Weights of a small sound classifier: patch size [4, 4].
Rows from block 11, named by matrix and row number. Each number is 128 + 32 x the weight over the matrix's rms, rounded and kept within 0 to 255. All counts start at 0. Numbers have three digits each.
# f: depthwise 7x7 conv (model.blocks.11.mixer.f.weight, 256x1x7x7, trained with AdamW), a 7x7 kernel
f.0:133103099159162106105111113153165123127101091126150127093111189105060147113117139124121162140089145189149173132162101119101140143102075116195111189
f.1:112154146070145134089176151183107118099207130121179197103117154109146055146105149152134114149099106103154141179171111180093145135144077142146134108
f.2:122066087121177081087112162154151125141092139151114124142129193124131086101174081078150141113118198137164118129190151158135099128135045091088171118
f.3:078075102109127172119117115099139166145088101073120116124124135180110118126174109128158097150123069130143145055182147154078110133143178157167121180
f.4:122185175078073165131110162070194125149182111185111139092141074132146113138113119119127110103148130094137120095128210081087108134156098169116128087
f.5:114119101099143131128148152089141139102161124102106173163110102069115129169069082155110126119125087164106169128105137160144131124070123160128089166
f.6:027074077082157109087118062143126139100135107090103034155172127048097110115161122163170156104108133160148102089078144115168095158108148169084150109
f.7:107139152128110149142165189162099111137085134168100080143121087086121129126104140145091134069165141106155146073162097124079206148114196157129111115
f.8:101129125164102136131062091136137098159135204139114094164066113120126103108132147158075069140091132094120161142128184120105108117099028145135151172
f.9:092148047153145167135117118132126118147128115105088115143137144087155124095146145139162171153125109099108095113146126101100151126114071182110152139
f.10:109108141149138133065069085184091181156159113167138140137057168101126145135122168111110117129120127102102115110161205064143128149151137190101166103
f.11:159184066147157126108113177065090152082163133219087081146132107068145099083154145161103174132145119106115080118159121118114133138127052153119162121
f.12:142138156073087160139143130158092156118110134106165156122143126155116191119156132077115081095127109148162136218121176101102094095109165094131148140
f.13:092071161176142106121115158135167105115159073119151148150111113117119104116157199091178159140144113132110092092098091174096113113135087124120124160
f.14:153137115129101149129143152100161146169217227103132114165115096110103127094129130136098119121124108159129140132149151103100147144136145063137151181
f.15:142105114127115047193129120154113080131175091121148146152086131107103139177185176104098126141148166143134052120142141135121184162145090143138124130
f.16:075076046113160185094139173053108145118105172088161131094136090134098133110096147137156068120163099151125190155092133131093149118156101129126142188
f.17:064139143067106093182135122153059119146167159096082176129087122122152138096179176131085124110168083104144122095130126177126115153103160100066138146
f.18:134154148114121124082093115141146131117092115160137155167077102133111062126146151147139095111113146156083120181147113139118122116106158131151128100
f.19:137114146135135140147141146125147203082048063102189155139146073134137174118172153093107168106121104134183118128157136117101107172160079113136148130
f.20:147085132161082193135092137095135120157115118119146115062128147165167141155102096119089090171161110090144136127182121191092137109149107173176083116
f.21:070096125161112119153161131124189116098134171099058188138141107145088069168126089144172153079110139131140185185127127103139137125186152111129098061
f.22:157148119158089151136118109126093065131167127120155176133117061136142136139099119133070080143113153066124102107116170169118142137108073107107179178
f.23:163141093129124121129160166122124121125150217103112079084153163110152130155088063202078117127152141095125099127155071140121135136080061133154175152
f.24:154093146161166129105101092113161111114089158093137085177131155128045134120157028118130094122153130172128154135148110119169114172145075155100154100
f.25:142082109123159099123162155145119162156140130111129116149117088192181092159126150102080092091151146136100111083167123149112205159173104072135075176
f.26:148152186152106110094118125174096128104131110133098077153141151123133123074138191118159165157134135142144155140115060128081140054074075093106197157
f.27:157052159144132141046089075140159154126130158091084145138130159138098135156163131098192143058202142099151051098052096154121163149153142159194149074
f.28:130128144152072104125123080094116164129114068180102110117151108187138139157130059137127113097168108134131136088149086165181146145121146079080125124
f.29:164148122119164143156088109174119099142126103072117134110099084109095114127143158165170144111106157134131131110124139078111096055170113063150128110
f.30:200198160110178131028095089126140159141111113117118153117141135097135124183099103146127157144168130130134117093013114134116141112110100142105107124
f.31:113101138156129114126196159091168134124180063105118115125133163045120109127155144145149101102100136140156142139125090138144152135068174179104144135
f.32:150104125147095120146106139118103135140154125116136084082126166128057187113075139150153147101157141138113074171152196077109151079151120095163107189
f.33:144094128127085118133239095121180091147089152150145130149201127141137109139110064167125133148127095174117133119155157143095161102138069104112140164
f.34:203087176176144110106197194172120105083115230125144083111113186198136132159128046165139105089091123131109097098131101112136112035155140113121157098
f.35:120113147068133138135070096137115118204140105090114159155136114112118159086180105078093158164101161166102130101163119095144118105121113113130193179
f.36:194109137066109177120158126108131206114091123156107142062117125158123094137118187126123132116120133137135138140111139128118117093144173120101110145
f.37:155092152118095109117112141152166095094107091143100144122124114148116168117130174075175161140114128105175153148144139140102059073152115128133120127
f.38:110084142125167135117115164125128172125112175085148160089139106129140120115148089153069159076113166151106124192153142154171157074071106157082149113
f.39:191134112123140127054142118145117125138126154141115118139177137135081058134135125140076094144169103117110199184134133111146197086132142079159214136
f.40:154148139149163165100139158079093069106111066149152151119170111068144146125094161134055117150114116140105110171125106173156108139176159138090112134
f.41:056131145170134097129112102127163146093096174142175095159112108157121163168147106087059120147090205073142169149216098132139123092115155121091098099
f.42:178146118077115186150069097141055141150135123150116128181077138142163093104144139170085118130088111153118080108106123177112112100127097142149091125
f.43:090163111102127169128189080127124149106101124145129131188157071138111168134106167114059098163153098130151155125108088109125100070123172132160156117
f.44:195080159076158151112121123152105136180095152156126121101136185094142135177052130135102109179135078147125148192189096117144100116129143153130077107
f.45:159150152123073128062178106139122127139159151100185152094112146135131109162112050103161141117116124160130118148095094073128159098123138106166092110
f.46:088126077096116137155107102148113160126154126127128157116089092097178159131154106110160188134116135140117162184187123125100099137148109125135120166
f.47:162128098128197079117107121133108141136117079117128182124161130173195185102142174131083093149130108140094151153105124117173052129096109162135162131
f.48:193178103113125082163194116078120112149163079152106193117127121099122127130120130139162113156125125095134079044113114131144104115149198140131139135
f.49:144145127112102155140150180113111078151195118128161129131106120129094127135092153199056130128143081105158145117144087152148174147087067131081153175
f.50:070148086134151136136127188119124118134138121164090177142172103115078101178140090141076124148114162135126152139165105116101110148068108081145118104
f.51:155147174141108115091150179181110106145127092124166126098156141140160153112133122143098143078084091126184090170136144144181178117177092069131120141
f.52:111181197068111144169232166134138088112157167137129180161074134084157117169101161099146127152143116097139138148174089163122099116102121101122182109
f.53:172175145101110132145167171169120160091063094161115092111150139098109124104139149140166111116163072156131095108146162064116151146057142132052176149
f.54:093137197120096141061076089143161157117150081104161150145117139111177126172128099201151083117139115113124137109158102089142143045047078136156154129
f.55:068113122027176141145147144143162121145200129131089162067157105138147087088125157179127168134130120096117137114114143114112086123071141196133112161
f.56:175055124201111158099116104108122131120162080151088117183122112113136154171094090151096178110149133126121107161084119154129111137144077155152123151
f.57:174113174124100128096085121095183121120142092081133123148098185115103173174117099098094122122154135095124137154097073082092175068137118157203162107
f.58:109156138095105113097127150196094094093090136114186160192162085144092131145152134139069155162111146139156060081148127112121107105144119132139134119
f.59:078119137130137184088085167087127162106130167192110132086095177090154146083152068115161149103096138131151161089166129165125135133086118069171143172
f.60:101118213171084126171117064147101105201088135130094121142139102126163131114100174119097130190155081140116137121117098102189138160121126126191085081
f.61:090147132138177145144117156124143164122171100170161090171098084109148180088137121130115135162042132105144093095153163141079165151152114094168100117
f.62:141110151152122145117111134064179145119142058078111201153126138167111108102129152150182097109092104163170044120137095136126163152107188118092150105
f.63:098163108111130126103086122087181185091100148137105082085134122124171109103074193138161166185111122121132165097120149149154071163144139119174098159
f.64:172160180155115131160139149149129115136159116101124082103158141109134116158108153150107194095143139090168111133104096123107120136117105076182119163
f.65:096129140096144111164185181146101095142093118116080143101155162149089094099094136186128111135139154106109102131113113061123152138143114125077153145
f.66:162099101148136148077124132160117126067098084115137143144198176141130115109088117086106128126142148118145083156135117160165212137112105151141119157
f.67:108081098111094115154145183109158146124141043105120059149157145103214123109112108115097133140136167164109165163120105149076094141098097133155168117
f.68:130155132127123182127105141089155071081142148152103107170168120140095126175103116134154088117128131091094106156163105126177219097121142142112110116
f.69:160144140024087142207145160124055131165108114135132109116178142147163066079076145124128088154118139122125133133110126139128143120110129116111131135
f.70:124149058118156078096140125160140113169166072167122159096142080122120150104097105202160200144140127119134111121165191138056103133139075171133104146
f.71:109096200125159104139052109135121110171136051080170137159123106150070104137122076099118109162115145117092133143157142131126190166149086086083126137
f.72:084157080083169094157135141125089169139155081114145213100112140123126119140124148106194129077097145141129159112139106128105095123166123139127111119
f.73:162128164124107155068128114147069137149118119108120132115108082106108089140119152156093192098139191156140054083127144106140114139094138037122190144
f.74:198123115101108117106085073071180085150140135132137187089141079154157130163153116115142141101178060124118123152143143137095141142100084138132133100
f.75:072059152134113121116142175074134175081088148149138101110138110119094135089067203131153103129165108146122149076122113159152102180113123124128126139
f.76:115118141127164102109107153124121075154109149198072123111192133142160134124124074118110089180170092093094117141098080123125138191159132195106105157
f.77:114162140116103150090096157104171104092177132197100166080189082159099100146160149124177088124194102107151103126117164090106143087162127163129126115
f.78:100095142165105101156106165102152114132137200169098099090140130117172151138106140133096094101111208163116104118146096139098174136113107164101132066
f.79:133170131104149149096196148110197169162110137159112175136140108174131126176146059106087113132119138097187158166127136134144123120122151102159047119
f.80:154118086194110137116167150091153152092099186131136044170111084123167086130125153077165162141097124153085093143133118118117122154106138139162093114
f.81:134127098189157096143177098135143151083087084173121135097141073112137116142144049131146179130119137148083140158117170063141112122106133102120153087
f.82:080149143160104069141135109144179082195084083145124083107153149079173124141154069136126156117092180132084147109125142145136153140100107115195098150
f.83:169119105081148134177187119039169130115194096173122123117121119096141078120151124124112118103089102138135157167156100082141142182153160066190152161
f.84:144133131096148096142159100111174131070159070094117219137090132151138154108103121195162104148125105138095094141077134146165075027078171151118122125
f.85:149114148138148102129125119122165116117129096092139215169109121145081108084130150123127141133128099117183120135137128169169115158162140172102122078
f.86:102158061131156124111080131148121100128166093144178168096156142159181142140108123125091098123183153144121115153133067154087114120097123159156097103
f.87:089163129124106138095120092175148098062116118172188164069129126131113177138086086147144135066114124096115142122171143129072149142125133112107140127
f.88:188134060157074135097106143127102086112133132149168127142106180149151107153110115100128070112156132155185163146163119149078111143118158115131129072
f.89:154154097105099150154126097115140133170134111108146119120176016107118141106159115173076168111141123158146130108153126094175125201145175161157151052
f.90:179167173116134142074102158202117081190189165123148152110081130115139109120116172123126108157140095151024141142110132152111142097098108097120137161
f.91:163079101160102142176137139119142159095136192153154105127083155110088186113094166118112139106135106128142132161103081099153227120143108146188085059
f.92:160153123105122107146154085025123193100138065101115161088110161106142203066171121107106142159108162132141108181135125128147119132124160179110086075
f.93:123139167121120139122199159130088147118117117175110172127053170122082175125111126153106155105154130159146052126184143169080088140140094187133090134
f.94:122151139163117076099197129076155121101078125104166184087095130141137165097110141170110071108186150116140105191154091096111137059164114115082132166
f.95:154092076186107157156159168173122176104170106136167095154123101178109094148136117173061190143085134175124091092153123149061120140113087097145128155
f.96:195115110124126091085124075151137147148139118130188118154125113055090143103116107127174106142178137114112133136060125099160167093150113148109142167
f.97:091082141152156151114140100104148100201134083206128148152103085149111154128128107145138165133166163097076117132146092179085177062120126172155119109
f.98:083108156137138120138153052140159143075128134153149126122103145143072162147133114126084107108181107139111157107158104122093154102137056112103129190
f.99:096106134140126097145146139057085230088121143122119094152179128177137106127156047158124147110124134096139111151124134078156144142122138134136143098
f.100:123136127100126179128156098147075114126180162074146074086170180122146156134110148123133183104135111132121125132088050147180149093077150095129143183
f.101:098193090175156125147095123110129163134080117156102182039122112188122118093137135134123108118153104155126168095143132187113091161168141081120146097
f.102:143151131172144113152127161129178097125092147116060124171142155165087111157142161052139102144152132105131155175140075135138098109168160095127131097
f.103:164104109146109167069106094147176128162075092126107150137219085127084142110099157065078122146118107124162128116184109116081139075127067084137155132
f.104:117163117125151137122107095088149159084145131109078131126144162123158121075168130139164100047124153084109130145136134109143180072172097155142119109
f.105:222163159117158087107126162182163097094131163104168156145031108098160148152110036111113135093116113000086175170186150085060070091099119149164056133
f.106:111177077097105148185104107084126135105170148100121140129107151095048166171110161046206146156142130134120129139087130162113144137147107128126075161
f.107:188143134141128117146091106116127110094133121067140127111176142125090134143123118201116100140110115130191134099109162147145099123187104087104088144
f.108:157152137145138118155152083111146114120122156102196170137145098147147105123106111153108093145160085101151032132107073159155106126159155170150076095
f.109:166158149131110080164178093146083142165110132087162160101097097140166086142181127089111123125173105186144153135138133139091149092077137159083156109
f.110:067071129110121120191146152157107152114135126120151100168149072122115154133146138077098161099081158173114082119140114160147117077161125148124085204
f.111:161098112123129140141139116149168073122120106149140167175096121135165191086158128117151154121113136095100090082153130168115128102151161173117065124
f.112:100152074103110109098158123065114091123180101088165165201154133086136176098084051136163089198097133159142128123162116092182123143119115119115115113
f.113:117119115184107164164123077125139140157067110147176130119107105159139178092111157152084138082138176120098134173076112092110130051104173116120186155
f.114:085140111092153139179118151104097169088096158083171200178117135131155110110146072093104134126092158100159118128201139103088166145134069142093168126
f.115:108131134162095087141147104112160097167099051153123180155122137101133172155132098114093099119147117168106117135063172147124105119137181088101125099
f.116:141118159143185140086181121127082133101112147116160117137141057078119154170139119147112156087105083146137142144163161136066167130118114128176187049
f.117:148119059156158133105111089156135130140120092161182080106141152162135113144169061125083091125123117158086174173123097080086092172156184143157145152
f.118:100067106098211136169173120065130171146114171073107121137156127132152137087196142064090105153069170107134119081099170160098110147160180131102116166
f.119:128031123115145123113076124169109128124098146161135110127168064072147166122055118128086144153184105134150135158155132081101129187087090094106152162
f.120:149176102117172099108109150157126119134120121134165065089129162081106112109108153162073173130189147104083229186166099119168081152130147188100115179
f.121:116150186104162182127156149160135156097066109108174096120159113131071097150113090193141084143151138159077114171107176085137163086075099145064113122
f.122:094096095158105136167191131132168143106092071101105153141105104093121141152094128154152139122105173124152155136078087132085144122131129123141127150
f.123:164158134096101137142170162099103144132160101172100131177091109154132142084111184140156069161116107155126120055127150155163133109126102089139107129
f.124:122170068126143120133110130054118163146159125147113111159109077153134142135114155136056141095154148123161102111158116140086131179138100112139130126
f.125:102148072102181160163101095137109149182136181161089113145126104131108105113115156117189162132112167171117126096146157132120082137135109082111148097
f.126:145146123134103145184117201124114161101103140116133148065137179100189105154163116111139139139099062087165125119164120139112109063160119156149090102
f.127:140084142192094127168085110123042197104168154146131123122123145154127165161108128128066139117088137142108128132075148093098184068117177171127171146
f.128:152140144134138148124147137178098137156138084060120150121126031111096168184147096106138113108197150104126074115088117121139123168151123135157195077
f.129:126150138122117074102132127113168099154088088174120160127111168147144165177109100055147132141141147193103086091163090102100152081082128126163135150
f.130:147140179085163186106115198145099130097125129161081192139102120143129132108105106139116099123111186101133121154080154087158131190091035184143128071
f.131:132113073139144130143108124105134142075176098167075121093138144130160144133119174117182092097169163119086111163136133154097146151117127104121185103
f.132:125148130177136108115151088119120141160101086111147145067124178160094121116147130147191146139067162100115215159113083150166083188128121156178153115
f.133:081151127093139103102103109115056132160135146113150128150141145165153070129106131096146145079113071178166087109095178159111104155128116139084155154
f.134:082068054111155133161221086100150142128098124074090145139093110215145127141094070110124097133147102091141085174119126133155136202146151135099140124
f.135:158114131153123171092186127187097115147104129128121070118217146091119067123135113108136102129131168070066105127126103113133151113128133125133110173
f.136:125081101123139094159130177104146150163169105203103144090124136161123117133111133093172197088125104157159159136148174196127082196140147105154104077
f.137:162115180105131123127126107198028140131143146134114185092099156147119175127085138130152138119133148103109170141120148139079153103075165158085073152
f.138:121124137138150045138168115187109185155150131145177159114069144145138120079133099144115133106128107141164158092143164156136109155169121118121130104
f.139:087122133143170177118224098152104154115063129094103165113173108137167140155107114133132125086107145116116127174062173115112151154165116138146161114
f.140:051092108093088128133089157145111102108101076167099159161077100125081081126096197127130146152102137156104104156177102123151120183139161096113102145
f.141:130124156123136138158102110117134121172139164094098132124158126127111161073158116137149128157169105136140124134018197115094113115140130143080080164
f.142:161149092083153146123162136160105116166169128161084123147132088207139123141104136127128084188085109092146117125174134119119100210163115139154133110
f.143:126126107128122108098150124135134141121102087075172148147087067133058115182125158125120104107121101118116089138105147094208182122140085147101130149
f.144:169097159156142165144128146076149064151152130143112160126153143086105091169149081120090119176153156103097147109114170118145061101150135163124112133
f.145:161140054164158186132095063155170135100098082138173131136116143168150153108144091154078083068110151144140085139157071096134160110084076089120101102
f.146:185163125122120146139182099048105177183120110106137156115106125109169063088158116224085127156121121180120176129102124114109102155097128112174135171
f.147:094113111122082192089135161117084152091132117147152154101111128179093099098173130148132138080110080108127172143119172147151197123163069166127115069
f.148:143137103165129144165138167124138092159123144156126045137156105161134178081160098121078176144128094173119122129107128157084104148090098163178085132
f.149:132150104130139203077080099165103176089117213137130085130117097155160145140141124152130126158096122121097105162077092108144172164169151140095132096
f.150:067124114128098175122090092112160102082162066168135095146098101163152095083148131102168122115166112063164139115160164117116132102092127161133165064
f.151:066114159119152086085122147187066146175141110111128169158047102159089189112115173106096046140158120152080125146096093144116142138157129156139167112
f.152:198123087148093078132132136174133139137172189064154132136189104146064078187083139178092103131128132125184206135122058134106178138145117105139118177
f.153:081108102128134170095129103151135158209124114122114177162069128107197136103133139123155090171112150131127156122098076085136113143144112135135084138
f.154:106059103107131108086128109157147151151094114154153098118139176130132109101167131099167117126159134122092134127086125146110135104143144132062112233
f.155:088087148112135140129158089094142167090180143113092121095125053137114145083161105141087196169083140122147122147148181137155127139036114111134108170
f.156:188067153165150126123101122188124104115119084101133167158100121118140178163110075057172147104080132138095050124101080165098069179135148128168075152
f.157:152160171105118109120149126228107120125152149131098149162111097125204141110128105173044137122144107107084194179119121066187135134112102150158144142
f.158:153138103123101120102082180147081181110156103163071142103122092125154127146118094143175122142098117158059097158193152151119121166203167124085084131
f.159:166108137114144146132149103131108155109149100134084148125138129097140114099137141115074177127076134137097134160082166141060147109093140121133192142
f.160:107146090108103167121126121102083172145147133112114156152085132053093175133106158138155123088115202111144147120133089134170108147178114132132085200
f.161:120092152150139121080101076181133141117095161082189108140087192087171117160148103124107146155095128187058132147109117127104173075094094120153179130
f.162:059032132082104138138055059140132144124136060134120159137117097204172120083141098083116149141164146103128130131140135102132122097134137104175127084
f.163:173185156168149139076114111135125133188112067153073140128112170181098107113143156107184122114116144093128164164172164102138108114116126084146181108
f.164:129133080080138149149057105130165171145134107133149161105135137159138077186080083130169160144109085150147158169163141131115168118158137134105155151
f.165:138123175156091099130106154102153115141138130063080141146124161113121118113054156138150078108186120125105169113138091165162129174160132166183094094
f.166:162167046109060147132165140097174140102128214141123127147096127111157078076134133118122111166152119092158133105088093107136119191125096073120197139
f.167:119144076129160139150099149106128133151154038123154139106149071094118149160122087137131198087108103158111125127152141098115153184091097113112096155
f.168:134106119154113110212117150134116096132138072088156152147066152103091169100120166124146080137127121097092096144102191110120136123152152122125061086
f.169:205117119197074090130102088129160188154095142184176115107114081174085079172155147102165065123143121143117089087156159095142128127134162138115199104
f.170:204127129091109169163142131145114135135153085128111125139147091105120106146153099127144075065211165142112187170170137175154122093091106069138168150
f.171:146145130119142141100204120104077182144134136109114134063126084136107129145157112168152148128115168135147052111075158124151082144111176084192139123
f.172:099170151108147110127090151130141101147106129089136142142100160158145198099148136162108153090142106192128153185156099126101123097135140103119175128
f.173:170183184125114125140209204115102066136184143148154115124109167143179091067110160174129108143077107138150128138077112143133131074121115147099167154
f.174:120158074098140107110099093159160100127128140161142168114125128160144102096116106152128144176119165109065098070126136154141083220154132114142118165
f.175:112123089088154138171124131180110133152155057104133122077131161111112148142105154070129167149159127105183169149153148152139172140150130147096101097
f.176:130117143105125095129141129061125117128190076087126199103143124161076171161115103125161148157114181147065194152100096115100076149110074095132088204
f.177:165085097207135131111217074122139111167116157144075158130127147132084153196089104157113067114142108154168069133110106146142108088079105112152090099
f.178:133124121167182095133159142123111142098149120183063141143127195078134076158144100148107137148071127122118161213147066100119095154184112144167058137
f.179:132121157139137117109148168121123145087092161172122131138076116106199086154126127115081177157135040181148133138071139166140138105185146158107129124
f.180:130122093099108149120082170157182155086142149120102115174103076107097184142127125099130138164143044149092080123167146128083166153183138111107090168
f.181:084184131142102072080101097177089161116155154149103110116206086074126107163127106058164157115103153063123155143160098115089142111131114124108133159
f.182:051120127157073113121080175179131149093109134138194069098142154175143125095125170081130145058117155166073119097173140078147123103172142116121119128
f.183:135168102162138120160099099119136089142125091174136094152150117134195100079127183189117115137166102162182124143119113152114157107161104121105076150
f.184:130136138125093127207086188155070183158168152187132165128152061175084158107147146181160111108105098136141056114163112138115121133154101126169082132
f.185:155111177164132094178079156120093122108114072069098132086162162167114142127115093147083182037146136116110136140203136167143132128069133121156156083
f.186:164083142087139131108107129162145101150155143179079118092153125128120115213122082142152127095070177170095091180137153120120113173108135161101120137
f.187:159117139098138152173165067149087173104110117139143196157085111120192056115138103150158110162163141123055154112157088100123141127108152089122107160
f.188:109171087170094112094050178124091094140078096147133117107182132112119150115083159091050157137165148105171105096158114165122114222123102096083193091
f.189:102096123124169123144124121093111130096182153143093128122202130142165206118070100151159135091135121110142108139074180120097088164098122164099157153
f.190:072136148121115154149184162094180135109176113137106130055176176111115165125107101089150207140101119121125155110159176121089119080155092090154122138
f.191:104135153074128095111126161110128132107126131122102176158111176145137131142055105128104092130115099129087154120149121107204154097135076187124162116
f.192:142099114093169117145164146170102156162135137074113139073117172135110134163122103125146078160176108130124143173120106078136223143129066128137164114
f.193:038084084203147151120196161112137121112154141113093091100190100098124122121154151095134133129187142100119095127125126134091128090120098121072129129
f.194:160177165050164092189126119138129120150092132108203148117141119082108124130162050031074136120110098138115153130160126150140139144166124138117103110
f.195:137144094096093199091125149122136080103164126095102132134147149105100156167093109141109104184117111128117100131158065153149091214146144106138138108
f.196:104158112148143152083133250117127095107111078161128101118126131199095137171121127119144068112193052161095127132126174128125167119103114129181122121
f.197:100133162162135133172096122163109081148116164121107093122160108162130144126085116141033035121147163106117133091192173102153126130108139153148143180
f.198:152206168126066109213144146159091168115143153054159146135114123113110125130161135072132130118128161118139099112119122170107127122171092179159088127
f.199:192142106154166090159082116136122203104112097065091154160165106123165112105145137114162181173134170132106101091150144122084133091133196104084106150
f.200:108055131203182123083080082172132128114119176210084108094163154062092119084140127104086138129125110105110159100143154154108150144130179131117122130
f.201:114136148164115105151100130167131129115138078079109082089182121145139118113154150110111116158119166172070159106156136114129114153107163082176163154
f.202:146116148109152126132124106109108142113149053179114123143159059081153163113116069171105078152121154115227122076147124127144104113145108164107105092
f.203:164205153066104125141156139179110133131136139123109128199145119123140071113110172188188162153119111142127067111115113135163101033091076138138161131
f.204:152154120183097098144097161136160139123083153131092226169123102079129082161078143120158144144101108176090096134103128113106130149104102151136147178
f.205:106150135074070156154127137102175134131109157091119136161161147116090180140176041058140125154095127127143133129129142127180127148172098174085123159
f.206:147113101138145187146092130130095179136118140099103094096207107124104165112089104138135191108113140126124130149134144140082137164108103090140118142
f.207:156113103160068152060129097118079156130154158120149123160120130073149094087131131152140103164086161170119132100186068144108158132102108100105127139
f.208:140122145137133113155169101148127102157173109150107136093202128106124109129193130149145044171149118153165102146101151166111145130089096130193076161
f.209:134153151097093143078154155184116119147203139173152078155135134103123109153123151157116100145137142109117102087133145177162139130117109160130136108
f.210:168159122119158150061141137070157108124119176078160146106138148141169124113065226101117156109137173086111116134144132122135165131105095084145122146
f.211:131071159166145035153095051080100111165194123106159148094169111143131119120167104097126183107113144080108140171123158102139120132135122081131180159
f.212:157118146169105087175116089141130120156168135129136125104161159125142135099085104182138130111116135192087167120205155178100118090083072097065148138
f.213:159079104138113135147178083198121124109155122118106140150117164114154170097145097152133082142106163127137061139111161195085105173097154138105068096
f.214:100059115150107140133080134157137114146082226178102121092117150159191104100117140084138133134119146171123090098114155132182103082149113161129155052
f.215:150182124088102086155169089182082112095176155133088153089105185156173115122076087164102125154115123166104105136096169095137175117068102146146114184
f.216:093126105157131139143142107114076144154108147110116179180080086167110136122124096166104091130109119244130173101150169156086104106106078123106124150
f.217:140143103177135129093175142133164073168141144209117083168104160115156134106161121102129176108143153136197081110081073073103085102134116153189144114
f.218:147133127114130109118149126124140108115078173147161137126198109111136090123132156194044165144107117104155113142112130100137121122060177167140119126
f.219:077072125173112146070155110132163110125101177135143102140133112064140108131135092144136097206158125063123173169156117134135143115165099079154090210
f.220:118083146138125088131078140113202070125152188115136157112114112140132155140102157168086081107143113146126110099148107125125156125164168094154109123
f.221:083137150125111122084188105124125128089135084149156142092118213123127131156158059136080149156134155147127165113115139170091132223100079076166142182
f.222:154113101073162195122129105119165126131152086116186086120144134123136168076176082203143154117142143111106167142103130148078119159171073126099113146
f.223:115128134213056144154069146174112148127105081143090081177178087108141166145103130163127080150148176117103090097128140152093140171104133185165051133
f.224:119080111201120156117160110121133136118100131148072131187145112185066134098102198112137118142112119156096182119158105179128087172132154112120104179
f.225:115104145092150122100158148151146177126051133130141113158104083154125117184102106145100159150160086168090107135143144160092127144121132103142083116
f.226:103146079098156091160226178108120170064162120139095155139095142087112163151137076108135087131102173149168131105168114114121129112132132131086084140
f.227:134140129140145183123101155100134164155125163171091107148167098130122147148101143148148131166067112129133041107125195133055088118124165131103170124
f.228:217133110173095146132088073095127152160084135137133080107133112087040176172151097145167117122138154126182124156143095132157091123145067206101106184
f.229:146124078151156071140127143125138162072122136133113186100168097072134159106090167097129082102111161093165173123094102137115143116175117185128136061
f.230:081132105128117190091158133122136097100135193099152184109133098171107119129109134119098148122133090124137136123185077129147055162159145090132151126
f.231:106058136190105052121056127142132131118136085154139158140114069203151203166101109086148121116148117160155105153107110142146131043108063122129139138
f.232:118043082106137166141139094090114119183136076106157099132186072089115183098166128144158125096149124139096072108156133098112061120120107123171136150
f.233:126213133138125116141076122085163172111153103109135152139178066086176126107108124149099124152086114164160096115136183140149170135155098143151155136
f.234:136099114090091152120112135165096131147107148080121121178082091080154113101097169147131186141138061134144192112158180195119068164117156112163134128
f.235:155147127147127132146099138124123167121121105144095200093091159142169078132110132103107077150149115115117088132102159107077189093139160159123167055
f.236:101109067144132166147107112170136124116134067158079155114105199124060126163104145155119114120133122136140146127108186099171115133141161155182076106
f.237:122116080143097128123063108095079125113131121098111129140153093154128173153097110156123104137136148167162082113089103101148130028106101168175167118
f.238:031161128140129094140046136172111140139149170133106158084128117171096118122118116198141016091126124161138068090115115097082146150142117091140129097
f.239:111109079122121069172172164153081168099125140160112176100182151184067116128121139110121176104138085171161125114167126140086084120166100114081057199
f.240:208189126128136116117179120147122097135195105132112077107118178153040175096134192145194097151080126141145103084059088116148124103067133103131100152
f.241:116156133100134145107140087150138104159110138188050190095106073170073199151123141104117056142174105115118113140167081131148122102114105135094173156
f.242:107108188070126130126080162170103085120104164148112126138143086106119104162114150122114144179118139176099056182167121103103087105106112122150116189
f.243:117115128167172101130154105150051132132164145120102177121124125052102181117116148100170092139165099159068186122118097106118150151137192194163126083
f.244:134169143110127104081139141107131087093155096109098167166130139120173078120165106182101117138169113089149109122085128196108170088126116161143138089